Weights of a small sound classifier: num experts 16.
Rows from block 3 of a small sound classifier, named by matrix and row number. Rows with one number within an expert belong to one neuron, the router's apart. Each number is 128 + 24 x the weight over its row's rms, rounded and kept within 0 to 255. All counts start at 0. Numbers have three digits each.
Before each expert's rows are labels from the 100 clips, of 14848, where the router gives the expert most weight on average: "strongest on" is what is common among them. Only what is clearly more common there than usual is listed. The data: acted Russian speech (Dusha). In brackets: how many of the 100, against the usual share in percent.
# router: slot weights (model.blocks.3.mlp.router.weight, 32x160, trained with AdamW), inputs 120-159
# up: expert up (model.blocks.3.mlp.up, 16x160x160), inputs 120-159
# down: expert down (model.blocks.3.mlp.down, 16x160x160, transposed), outputs 120-159

# expert 2
strongest on: emotion: positive (60 vs 18.7)
router.4:117088159105160133142148107133104161133166127084122121112116144150099156086119144118129121117132123141132140141105105132
router.5:131141125149156110095113122145107099177112158132105147127119097148123055133112175120138116123162153113066094138154127110
up.0:119141185094148151110129122161111108127141128109145081109091149127094122131125120145145105132159140080136125118146105129
down.0:064143162115118108119104153115091137107104082127130130124105130115102127116088146168110156129069143152143113069137094131
up.1:139085147125115133119141152101071089082119091105141131152143151083151212129113140122148135140140133141104137099109138142
down.1:127127124099152108117138146145134099149116117149107136145104110108138124108170150123130130133095131156184126110132139148
up.2:103107103160169177157121139125139097125102112149125128171086130151113127158114141127119143116151102095159175134122136088
down.2:131136149155186132104149153093117148122150166096100083107136098157101144145154094133145123137105105161110135082092115137
up.3:101126120113158116132085133129117114136135124149118117108132176122136133144129135102169140143173137134118136112137117145
down.3:185135123115116151143129117104132119098138108092147114131093103161114110097108111132110096126180090133116128146126118118
up.4:145107175109124139138130125137118122149145138116124103147095113153127140138145120096143152145109121126152119121110114133
down.4:158083149144090145108108150133163090123114137132145174164130143160142095138117146098114088137138114103107132163164185146
up.5:161080128122119140111123122134103114086099093119100136126114147166096154169105144117140098145158120091149108155139123174
down.5:125120124140124166182095143126113126114090103133192143123185109147131127135092119116127129120101135142158106157159131127
up.6:142095104128095131086156101177144109136130133118122086182124084169077077113102154143149147101145127176161125141145131105
down.6:157143111103155148164130132100128112123107107116160106140152134137171128125146123074135114133129114111144135143144127156
up.7:125124146105130126133120062118159176136141119132137137088114126161141103121092144126123154145118142126139171188111091124
down.7:135143116119135159126140121133108126188170154110129136109143132138187144079129133191117110130064147088107139110118149129
up.8:135154092149119116120137081141138160130116079133106113149115157105076080103106118130154114107145132131137104112132097105
down.8:134153100125114154125160161158151115169155111111128158164121106126117116154137121142102135131101147175122127133148125092
up.9:125140137108135114127114108130174145157121104115113134119140161040150104146133152146100149138092146166142134121158117140
down.9:118107124077143119086089117146138105161122144104107122120097108137102170124138127078094086100131143118138109139087130108
up.10:151098126131141121121102121145133134147137113166160114103076116102160139120088118152128147130117090101126131116095151124
down.10:109159130136118119093132148101068153179164122125103099132107116168101115087116141110126103162151115136168148116110127092
up.11:145143092141120129173126119090100119148123141105155149157106136141167123109135104112102124140153081077150173143159193147
down.11:085155159125122096129094132125130130129108102122133114141158118125133120155154188106152149115096104144156143109148102136
up.12:120119108119078103106097108173155117152146152107106129126091132148096127130146126166133091153117160089109160124079101138
down.12:141134111104117123080114157104163124095147113114107119095112150094157119112111130159154131126118120159137118143137142135
up.13:134107168105118153133143106121130154144135089143095109086138104171174096154148123124119131123095120118132146116122158116
down.13:099074061134144078161098126114137142136144110056132161148143155154127108112110142117131131158087144123124121133160144135
up.14:163144116116121135125167138106138088101107111119103149092103112114137117154114114139146125153135127134062136109112093125
down.14:084082171115102090100140153140088164106100128109147140104161153164123124046139133122111112116112127120145126153163096144
up.15:128121108165158086104124123166116144144144103132131120075171103138120111095183102109168137130153102121113111083140152143
down.15:073092154143083122100176142154133127149105125139128135156162098140180144173113091151146121137158105154117119166120142131
up.16:109149137135145056114140130109170096100119136114129190116121108125077134107119126101121114118133104120121149131134152147
down.16:103143097141149146123098124132137073085102116166067139115084154118121131164140097096119155105168140182119131092107149121
up.17:090135116173112119153104140153142147156143166133105103143119123138147114145108150162133171126104130115156159100118101097
down.17:127137141134158104107137111128135124119103106120158094134163119117131106116099157103133108095164112108175124200096114186
up.18:129111096134104126114128135125158119105128114133096124148124110138121160119141111114152115114174110166099179163117165105
down.18:105120202130093141101079167116133131134151136109127101123142078156110103131081102105134144093078098133145101091106072109
up.19:154192130137087119103140117116143161139146153087097122160087139134135146132142077109151119129146133128150141135102091146
down.19:133150116160154134136123137126103136110130093125115112095105146132147164106140101195143130097126166135091121172116107181
up.20:125145145076158083117125145135110122093177103158143128163169112158137127174123152138131091135135103167096120129144183125
down.20:127108121109180099116136132125117164149118112135127114095126120145134111105131118115120101143140114099118141173035120148
up.21:130109100143142127147134112101140151114101143186104105150148117097134114135126117126118108120126136090120163097163085106
down.21:114127126146151107176122140089115138120116133135139129138146120144127167100148082147121115121124145153146131084196107078
up.22:142105186146173145119111147133132114113111128165146127133113107131164118091111124097101096107097156134116101107114150166
down.22:088142115106123143088144131191108070140106148119095101126153176150133157144166153098153115106130121109135132129171126099
up.23:170100144090126114103188137140167108127138090137149105126130122104126138113095152102112112111136129116092102132072109091
down.23:141133104144110105101153116114124107126118139131112094111148161082124098129196117123124148135122105088116087094110124151
up.24:211123142142117140182082103118150130123163127129146111162133122095130101106142108145169125125104175127156095131149133102
down.24:139137137098107148131107150179146101126140146170110149140128112124111116150097081130092176151109122118115117130154115132
up.25:129107074174113130099134100135188159127112117108141149144145081136135128119124138125063153113123097105147090140122112172
down.25:145118135151155107123115105123098118135123113111111123156123134101109118130117131134133129133104170170112129161115134085
up.26:114060140069114119097137101139159054143094159103119123114156130142149104119161110125135133146124110136116126126082072119
down.26:107150161125151112108124104116145137113145157134123152133146149118121125094141125122174120125090125161094109168151115135
up.27:153119157108112139148123123144149128145146092120118105147109139132156125069146116066110115182089168109147118123122130134
down.27:077124079152118106149124111121196109138142145153074118121119125117089161086134169143133198094120066167124138112147114121
up.28:148118145158067094073153136088107132130091135105120155090153120087134122138126162101141134117141136153123156110144144142
down.28:154108092134174105175124134101132098105159160116071158109107101087152094183141135125144102139129139110157126177160139124
up.29:155119118136100157095136128160129134103091166120131072126155111150085113093106125107149135137129137123105156145129144129
down.29:159133112162119091141114169099078121128140130165135102119113086103095130144088119101108075151143155165162122130113111174
up.30:154113095157123102110116132111175118122103139087111112135139152117097144123134189128173084119151108104156121091132114127
down.30:154143131136139166105151115184102096140139072138162144139127112097097147136173089139169078135147142159109132175170144107
up.31:131119138118139129100136123120164116131163118174082139138135180144140137093095105170165123110124150152154087143140082105
down.31:114110080133157120162140118137134099108164145127123127157122109124095130152132142125128131134147134125143129126103125166
up.32:120125102107147168139136133138145110134124098166143182111122085089114125171148085145174159158125121143131128157143156090
down.32:188086105132083133103116142122090151111125090186132134134133176138116172164139144137147127144134146138170140129116176133
up.33:113111137121125135141142107117052140119140129155099130095108097123182124128147132155130061125158128092081107139143190175
down.33:113138177118142138098159107135102152144183102144137105155147165131070128117144133107117149131167124111188156169112131134
up.34:137115113136120118105106131160145143154109138147100132109155127143123172094129128095154104124150118114164117150145108130
down.34:147154111117146089155114158169156111128147083137151150112123169110098133161125094162151139115141141121089165129125199124
up.35:173140096141123113160137170159131089132116087164105102086115102116106122092124104141106129126137129130125083155144130137
down.35:158113145167142148156121114161116102130149119116137130113137087149130146139130128121136184111134161128124170118210162095
up.36:134089150144124155137101082112090136177097145118138104131145110077113180103142144177117117044087148127095125144144120119
down.36:134115116144134116113128122131181139126074137124130148147106143130110100101079082143130141115136153114140105123138108116
up.37:155103132146146141156146134161097130120149145101144120129115123114131099125145148139125155145157151132105132122131130105
down.37:107120122114153155117138118117117184140117170174153135147147108150128132140097123151160115096108109142144132132106116168
up.38:149132097118150119163116142101117136169177165132122123127095105104151120128102089174114152101143101134116137127105137149
down.38:142117153147107152141113143119134118158096127150145122157121157143145136134164191120132085120122145124154162116138097156
up.39:072121142147112126087104123128136182135150144136107120186204142150133111128140128137130122097127113144094127093140161151
down.39:130161143102160124126127163139098120103113082144106119142153146139133113163130104117149137157155112092173145153137135096
up.40:125133146127141126131096109152129138109132141085132135139104134134156089163116129155140162128113179158139158125148120157
down.40:184113102149125145132105105129129091123110141083144112132160120120158102131114144102119120119139151152077123114122125163
up.41:125149133124161096139089152105073117154116128157064162149144147115098146137069139132103174100162129118134142144124155162
down.41:139104133097117127119092107097144135108114175133125165094086121125144123108145107119165114102113108144119168116107123124
up.42:100124090112091130149130093135150161179161109115167150188134106149125103145138129145171152131088128131143144135109113112
down.42:131071118111094114139118160150159179135137133127120156136100141151151128154113105122152109174126128153107113144118142149
up.43:164122114112118184154114116144133144137133150109138111138114131116096106114123133073080133161114148094154156160123126114
down.43:147097145076137125123163069099116130142109098142103140122153130133116147152129141134144153132124132106099127106160113137
up.44:117109118157114178124150117119111143138125098099094086205149125131142102137104142089128158145168120105143126096146114115
down.44:123159144169107121162100162119147151118093167147142179090120124145134145144144107128127127129097128099157153127111104119
up.45:175134156095139142091177132165140148119087135074111097150122129153131114103150109129181140132129192137144123095136176112
down.45:098109111112117187137103110158109120166115129106137117145153122179164130130138148165082147140150126122136146096129114108

# expert 13
strongest on: emotion: positive (44 vs 18.7)
router.26:099142125117102078158104120156111106144112132100129167138136130141139138156117134095096104144136116133148070121128126094
router.27:083142135120134093121135125135149136157089147127104162118132079112128151161144164147138123150108119144180101137156178110
up.0:154117143109135132165104094133081149136156149135127142159076137114118092137189106134134159143118134136122129117144110130
down.0:126118145126117157147118105081211147142159143153106142141122140125106136161155145121131139094111122087119133105087195143
up.1:083138123112115102168135142160120127118168128086150158150086154145182153105122127133093177134169136183142086127174175132
down.1:153124085089121139121126140123086151113107141137105166135117146097113132102129114125107116108114142099150156150085125118
up.2:109095153112147086086103102129157167096092193108136154136140097124101097133122125114103119110150083192104133138123101125
down.2:121162110186160078130131159077091110126132079115125099135126137060158137091137150116135150122127163147109134115127156086
up.3:156144121164155149116106147158163112095164157126086115141093130162168090130149080116145126111119135125178110141129161132
down.3:072094155147111149143091145136167127159134136113144122136148104123106161179158129137138138132168127127103117138144090078
up.4:115122155129107116100100162120138123157146172176158105126131120116126096115106122126128148128114126120155154155165122133
down.4:155090151122132156114121114140112138117160128123147118147184130170137112123174132140137109098086112140116131116105076136
up.5:157140096142107138100140132163119149122099093108140153165119107118098125146148089131117155158115121138142120106105152161
down.5:116112125109135100086151126136122085097180118076117092114125149180116116156135109165142161134133186138105139084089108140
up.6:132123086178071115133166137138142154127090129141137151129127137148111162119160136134110115166094150126131115107125133146
down.6:146152122139091140122142138138120153137119090126129112083130122088154127170135138186128136162132148160136115099130132134
up.7:163125109134133113122132137140128144131170154072158113096166196152162124088152098111138095152116147123167164138127149092
down.7:085135154167173135143122144135164058112114116128098168097133136114129118166147168098149126127139125171125107137134116162
up.8:083142109123141079120123129115113129123130105120123111172108134160142118157134158098136141113128122111141101114134136136
down.8:123125129127176100139086115111138104098150136103158110140161127103107128097122135125110144109113147100160160114121123152
up.9:142150124130118124172150122154110174117141175107164111170133133093137137140108154159183145099138175121160167166146147143
down.9:098126113121118119129133130141175093141128145163112115160116159106149154119107142087127095117130126095094166125104090118
up.10:135130061122108150144116125128149138110113091137118137103137150114154170126096138155150159068151149111125124128129119120
down.10:152209157096138122111118130157114140100156108177117106142094118160091136157147124125137132183101092168141115156135130112
up.11:131080157160152144160153153179115163140117174133143123164154146092116093172124178142111108116090162131114145113133186160
down.11:104131115097128121122116121121136125175109195165133132147116168113110127104130147172133136132138120146109168107189120136
up.12:108145099132128131105157109097114141170163132130126104118100117104148130122151123107115073087098119150123150081126101116
down.12:109132125092120115157125136122097150101130162079172139133140118175144126149158134170174132153137152121171082129099141153
up.13:121141145099101140129129125150108120137094158124104110131123126136133125132153127132130124097082123142148154164142176130
down.13:096084159117144116112163082118106149166125144129091124169099176137149107123123162117140105079136159106101122117161139116
up.14:100153135131107141103135121079129159119182123116075083188122124125130129116131131150152127161135154095134142136096127079
down.14:144147069116100111129141096112148097110161115120155173088151137122143135100100109146130130147148137120149119109149156124
up.15:118135110142182113108124147115151157150154151115125127116105126116123109130117150154120135168095178121148106112123150145
down.15:113146124129136165105141150147117107218077089133127124094120148132128102135104151115128177102166118102138112105079143127
up.16:128129140120134167120125095131123157099121096161147133108127118161099127129147164055116128178143155095146169132147134101
down.16:174125135099087112127108121135131129146129099154121102183129172131156093134100117161139130146127112114113105123154148162
up.17:122096115113128099134125129145111112137132177129132113122131166100130160154120142099178134108120153105156128121150162166
down.17:080144168119129134097132143126123130124083138109148113115122132113144120111095164106100114159143136150163143130142141131
up.18:105106101159164130132102116094112121130124118096146134116118060161095117086084099113132123137133095103114113135126132154
down.18:144084115168138131147147163131143146170176118151147133124114151113111085127123145132137133084110144139103118134091166104
up.19:144148135122143093150131153079134122090110157140148122132121137113106124100119102101162077135168109098100140172139111106
down.19:177107133165074124134154156133142151158137119132110139129151149123151104146124129163116143127084126166113124133105178136
up.20:147144133162096134052099129150114106146158091110131108089140107148126066177094172144135137107105108113114149124176151134
down.20:126121140092171120138111124116109133128084083141136130185156129105155102117123112081126131110140122139101161144116135162
up.21:106126144107126123127145129098140094108130149140163100162180120146113142121102126133119123115103143135135129126117149183
down.21:109127116126102123111115134158148141133102120092126146105115108177105167108125121136091136127132119117137118118104090100
up.22:154153141098169145160132105152120151106089143125117131110131134116125114135144117089136091140156123109121101075135146096
down.22:101092105141083108118178125140127143135153100092125170145138113080165140118104096121131176112113116155140114176149130136
up.23:142154120121163167159118164131135113166092103187119132075147084132145141132187102108108124096092144110187082127132144112
down.23:169082136117099119077152156117103169127097113086151098135141146176102090130104160165135143137142173132136129137095114125
up.24:091139127133105107147140123117155146084140141126109155164095142131123129127135128119137159167154145136098101103103180078
down.24:159142119134120140154106158133101109129164110143168177113104120154110145115138112127125135120077114096128145118115151100
up.25:073175141103102137163108095113153126096116088095113118129129161135192141167129163166101119123121109151134093110101158102
down.25:092157124124114126066126113118147137088185137137150106162140117114124135123146121094106124161107109118154137126160160116
up.26:103124115102099121170119153095100145134118138148118156120132073125137146116110148097134149171144107116136163131132162160
down.26:178093129090131147125082158134157164103132160070162147126131143109093136109130125125148160127135090137111108110134113130
up.27:083076122157137142114117081142152140096147087149103117149088094127137111145125131110090108125134169150122126089118122152
down.27:158129104126143107149098159149163127121131136147152085112109090154094120131144147135129115077110120130106097127150130126
up.28:148163127156124136118150118096135111133152151156134127131151145175118118136138169167161132124132137100150114120128118110
down.28:115115140124161131139102156144118145137061151115136147114131128167110131098180088134146139126116108170158150110130122143
up.29:133089092120170149128166100129130147170137118132095165162198081104170116145148120162106168156117145179131122129137156131
down.29:124140115097127082103148100123100150120103129114172135086113144157126102100117120115134106179139150123112153091179115105
up.30:138175134162150086125155141154155105197113153140115097120176109137099104122169114127105146130092127120128124146121146161
down.30:120129096142098123150131105140147124141108125117123122116122120104124099076106131182135123159133171122141179098084139146
up.31:135105073136160096179138080108123158133095151136089126112106128109177159132111095129094140136108164135088108136111129154
down.31:114107122109103126124152132162108127146141110147132152120112126151067106118101158108164144139126130160131110148122140139
up.32:124117132080099133152111133134159158114088128127108105131133108154114125124162123152073099121152093126118102191137086126
down.32:112133148164137115157129099115106136140147157117119113104167145140155094110157119166109131127130165116098175120162090127
up.33:148149117129128147111119126127115155119138168123126126133155138121157077089083092129130152161103138129135125107111142130
down.33:078097122115149099137131109158144141098097144177135105134111144166083102148111139132123118106116139105149148130150121075
up.34:115130098113094136162129139137110145125095150111115117118162137118108145158180111150110095123091140146136096203095163115
down.34:128089146103139117166134136128106137131183155091130102118127105194085105124106162120142108144112161182110108149156119130
up.35:108142123114128127133171121101113118138135147148125116120104116107108137108183158101122101108084169119126113154157104108
down.35:163119135117110101134118127124086159119120134144072184141127152162117116139106122154117115172132136157155140154116137123
up.36:156163155098145165109144086116100119124106106124125174124113122093115121104141162129139159097127157121145126133147123116
down.36:179104102114135122111131119097173154131093093141084071114110132137079113126121107108090127121093108115114150118125114142
up.37:152131123081083103143113165141149095131155126124110130113144094152121127123161091108127133138104137101114076144107148115
down.37:134189121090089109071128158132125151108122123083174180100145116129093143144123110087135142138110184106082114125088138120
up.38:132121157071109132124136139120154120116123104118133123134170124107151131131057123151102144123111138093144150118140099132
down.38:135094126102104113128124118130094126164110130172085105136167130143117139092107118110132105131139165118128126136127079145
up.39:129130137139128151137143185147144138086089149130158152135135102103138100139094159131154183101152124156128099083174105149
down.39:156140136101145077123166162158104125140158180122119131079160154173127125115124134106087142163124111129167123126163126158
up.40:108110103110103117141166199189136117082126091122157130155114119102109143135145135088130106098139116113130131131162116110
down.40:133081114095122105144091136137101137145133121161120128100091131122137143128133055123101145119139139110127137155183130146
up.41:121132134148160119111094119173136150117110117137142167159122164129122192136109151138114079138146165136139127075105077092
down.41:168118157144128072137110122112133158173149136131141125147132152134125141080100086165137120137122130104116082131084095157
up.42:114065107173122114101149111100166109108131111123148136103069128119171150092100145120131120111092101099111172135143138152
down.42:158108128133089126096151154111110135086151123134089115134144126146188123100154120141144129122163174121129143167084113151
up.43:109152136112119131123152121129126112154144135155157146103176131127162086105141134192100122107112153089147119117110142096
down.43:135126209113140145156124131138122133116135140094151099135110149116140118153116118137115111110129142114112128151123112098
up.44:096136120140123179113125127135145143145180126167090120127113118115096121126156168112143145172125130082132139079057143126
down.44:112115107120120102144121133148132144124098106131124124176118135146123144126136136169117081160155135139125102167127134118
up.45:144095112115102160121108153115124103161097126114162098153123161119102122177055156134102097147125154129143123161120142113
down.45:109155168118135145130111078130134117119109093146171128100081127119156139145136122111141090127107105120101147147146097142

# expert 6
strongest on: emotion: angry (43 vs 18.4)
router.12:155098153126132138122174098137133146175120145103131161127115143135097117118122157133173140155133111119133135149151162095
router.13:154070174129166114146141127127140159187106149108132143113128108120110140081145152143149119117132125123153155186145166090
up.0:140134130117141129139132131180104088153138092154139085128102145150137116124121143127082105144156160119153143157110114131
down.0:132110107140121138145149076139140105142133145061079151084187133157134090139144088084130139200121135151159142099165140115
up.1:145161121151130127120128120152154129147133117118128145116150130084115134127125148107139114122168100155202100081147148143
down.1:117100127143128111128124112161136108126152105094113154109115104128144161129136153162154135113157128132138161141156134142
up.2:133129145141092157114107112136145112180140142139076116110111076152108178125140120146115121113107099086127125125118164122
down.2:119161134118105125112124178135165158120124120141093127168086164089156171127156122116154122101107121168100148101115084090
up.3:121097150113134138091122111113159095125137152121135141147102164140155106122096148114136125169164122128107117116126098137
down.3:107131156139128176147116174141094149098112114088134130137106111120101172114137118132122147120100130167217113096139158164
up.4:128115140149108137190121126117178180069100118112114158086096135137138142170130138142124157158122123177096138137109121148
down.4:112117106139118151144093153120135134154122085127130099096126146134105106174119157124145124116113110107119125146146134113
up.5:106147123146140120137148135134144142133146146094182119126115153111152174105085141134136146103121126121111149128120138125
down.5:122128088146111110139066137131140149117122121122110137124131140138123117167137107133094158118129123098124158108143126140
up.6:104139161109110096130142115135129101110121147101173154169131179153142123138124111112090117109148146167157129130125185107
down.6:131116112133116187141101149127195115119124084121064141142116155120149192142136124120126143157145134096093085130151104128
up.7:136109146170100161091150101136139111143094130174117116124098112105124134142105106122144118149129159090120142128134091176
down.7:160168119131134099109175146128187157127118153126152165116155160116134122142111118136118171111117122099132096127120144127
up.8:130126117164163125122159103124118131140105160122181139121176135070142091151093123163111151111116146136122150117114109130
down.8:144153142177133084121091121110126102136102134158170165125146095199133133101090122101117158136125133078118103128117112142
up.9:099046111115122106143122181122118146105145169134163129110114121093121154107136129099136103125118156143100191118124146172
down.9:109109106172122147143135137119145114136149109123130081128083119135092126144102114155144113101182106122116133095120136087
up.10:062149098125142152086115155109164135127156080126142083096111112109096122132137092169141159109146130127067134120152130119
down.10:106110121133125117132154108110158138105154158139168095135146145182104119155084138109096093122129123104198168112120109122
up.11:102137129151115126128120101165089107152191089156113139166133092114129129108093111167119104114178120144083156126113157128
down.11:134121123099154128142120142079131099142090156177112174155145128136102136126150167148133126149119148131149080090155122119
up.12:122112151113130178105184123123131136144113149146156132102124124129105132081149110170123134146127160138129118113116151160
down.12:101126123133139101099117111129163129087093122105102119082133105132097125120076085100140134118099137145128135096136117132
up.13:120118127075126139135122176094124122092121114124111165162119098100150126116137153133105152106117161139129129137065150125
down.13:146114158150155170110107146143121103140110129081146104152119121200089140090137159133154128108152093123136115143103120102
up.14:147085157104106109116166085131173161138185098088120116130114096095117130134136147132122080161145118142099128123114105101
down.14:124124136114179115146107130121139074124131142122101138135135138133119124104134136130092125160107104148157142146147101154
up.15:118103126090111133113137114154102100114082123093179106093148148165113099116149125152175096133113141091145129148118128105
down.15:133092094118098124105128166149135144135107142136105134188103192143142138132123141149123132121103155112108125168108190115
up.16:172126150139090133120163083119161135125117145100096122118096134091142122117169128109133177142152101140149122122134117176
down.16:088139140121087168171153109121119149126111105108133134109129119107130135110082111090126115121145123129126165120159142148
up.17:152174165133085180141146144118134089117128116134111143123136114129090109125144053152116128130131163139147114156165122141
down.17:138094135104132169124129058133133140095159166137124097103170116120142137159138144115169095157102078101114146119129131117
up.18:094108128172135107134133171158096119112126134115138144143122170150144144110127074126142110197157099139139084082167128178
down.18:133147155151090108131142102130154144143143108144079138158126123134096135120111124127148104118111144123095105133151158146
up.19:130126120110106109121078126133126094124120152147149091119160106157102126152121141175152172106137136162156187138124117121
down.19:128091145142096196114133105145110123162133115102179126124155121157162113101139097145122119097127140119121156116083142155
up.20:142114150126130127130150163139103140133122191102114137115175133102154102064127097150147119113110167130124114128142184124
down.20:139108178119095086109084089144095160136141131086182149146097130137136104110146142090113138123096142166133155144103133130
up.21:153158135091149116137149104133152124120166144121112123133118136097124133145114122116124144159089114127153143176110151153
down.21:115151150126099160145089129171140158130113140060149139122140113135116114146130102141132112174122106100128125136122132128
up.22:114121123113123147135117157148160099127124135123144148114103120162132154115146126070159130155149107149082128136111145119
down.22:167138121160159128181158106127101148153154095137120134140119129130097144170131132088100140104138114104109112118102093119
up.23:099129133165103124106118124145095145169086126168114108127067115149162144143135144123095142138159117168071064092144129126
down.23:125128147137108140126123138081167125140188089145127160131129144143148095137109139140140118124128158142152132157129110132
up.24:108146117124123145114103101132124149098112148112120137126113149118143180119146148118134152141120118103105124107154156196
down.24:131101105120134114144152086137147109145126162090159164088095147157081120136130142165113112098137130114144116161094117129
up.25:126135111106136138145143139170135126125111112158114115141131106157112150142133102128150131105132152105093121124121167081
down.25:089164122155144119175131141153143148096126118144106131149094138098097142150153153151130105117115112141102136163109117077
up.26:130121112091140160153120110143122130192150141121139117096152127138128126126110113170088093139147111128142134160170150103
down.26:126149115157136146124111100139127137143171166122128160160130187149179135158115133088137150115143133113118095126114157114
up.27:101116148120113116133136126101136101156078105183105124180140121094109143158085140095117138100092150138115099106168115143
down.27:131128092095088148113124148108150123126142096145138093090116126124142083156122142127132120176137092155124117132127137107
up.28:120136111169094148123089130126089105081118151126105111096108095095139154137150108140117130100108101073118101122158124128
down.28:189144108131160136138145125171117139132101110151128136157141114156141128118088138126143094122101100124097152193142090112
up.29:119123162124134131132088102145120086156078122076124123103115075106153069106111156109129141121130170120094095139136168113
down.29:137188153122068130163119105115152173152152120141109122181101138148165142195133100094083162099144148103097090158136115130
up.30:135121136100136166125138137091141110150123145102118139142131124118134134119148121092125126124133111130129136118149151169
down.30:107124132152095147107083116133134082090128110141129129148123144099117144112125101138118105117113127113187127149140136131
up.31:111149103161149131146103142126140085116134108152164147103164142093126136120118098187127120156052173093124119142108132135
down.31:118096143108114069108142104092099114133077154144110118114118134150068160150146091124094124127123125135142143141137088102
up.32:146104123156110148146134127138104113110147138127171121083094135124165141105131145167178146129107115129114138130135143131
down.32:166109119103157111157128080114116110111130165157106153090112127134107164121163124135137100131104129120142135090122115154
up.33:165129140127103164119101151140145146132169143164133173173179129185105169130161090170108176130080151114133148129116140147
down.33:094126159133160155152152125138135127120074093137147130114115119142147124101101157092165180120126113133185104158123133136
up.34:075109165110128093075163164158130163123142114135109175113112134097124117149160086169152175144096169145097093140157101115
down.34:130112127146130163129129138155132091141088098125120149111134119128145137170080127156115143128133134152140144140104072136
up.35:115167173142106161094144096140107132121146169121124116174152129128118158123157132143089143101122127130122137091143095119
down.35:101150177155125135089136141156173154116144126130127152114104110131139112086135104105126152149112125138149172132133128071
up.36:131091129106139132160096119110117148108105123158097102128151142140137097072118142140162151111151131145100176143122152090
down.36:128119135086150116115131147159108116096112134104135151128110153115170083173130117152183141134133129118123145117157105097
up.37:092113088156120140103123083109182100113116105142097122157138120100129164140120059125213137098103128138111103117088136147
down.37:090106180142111148141186093161146183133099120123127088134142139113127122140142146112062103122134114102142147070144129131
up.38:146117127134144066101153101115142129099140084133147127139112141156130124156117143162149101115100135106180132131107131141
down.38:106151099135118154121117139135132124159095119135178145145097113140130116135103140120133103109127114152146134160151081127
up.39:086121151126070113145100135123125177070147144163112108166086173112153105135107177116152167153122106142100124127131144133
down.39:103076140104101130129167142123121126150154151075115086057160128110091139170102120133124144134113163144116070148145133159
up.40:139154094148123159087176150153142165147148125120110094132082165154121127142097157109143118126084135150120158095107113121
down.40:114128116096135061106106125139144086149119128165144086160094104069110137138137164098098107103122124119129129109082135150
up.41:164181140126138133137108078096112166166107181162147110129107138087127131151169143115133139135138101144168111131126162105
down.41:116105105113157160148102140117166119134120128121147146117115165152121118182073126122137156119116174106148074124138152153
up.42:137108069111120126125155102113085201157153106139088151117137119114100136145124095158129103107144120148110094138137106173
down.42:140143121125096150102149150139069095191135116086139143157122119185125117116143146132115106115116134134127159111163124149
up.43:130157147129152162097133098116137079093141138168122110148104138153124120100160139110102141105152140161129132141152127155
down.43:127123127160181140114171085076127096129185145132111171120144145110162149118128128126083174122112129102141137090127136127
up.44:152104129146138170181139154176118157159135109159116105124095140149116110136077158108121116156135131115122111150098140163
down.44:104120169147093096107130139130157110136116122125130121084123105143123154143152113121112135164168118103152130136102141151
up.45:165115096110114120085150124132155106150124130106164099155168113101102157157149102123122140143103129102144119124137160148
down.45:121147160087171103129080142159117144121089149175171161121144116096147109116134132151125150128117131120116125132143118141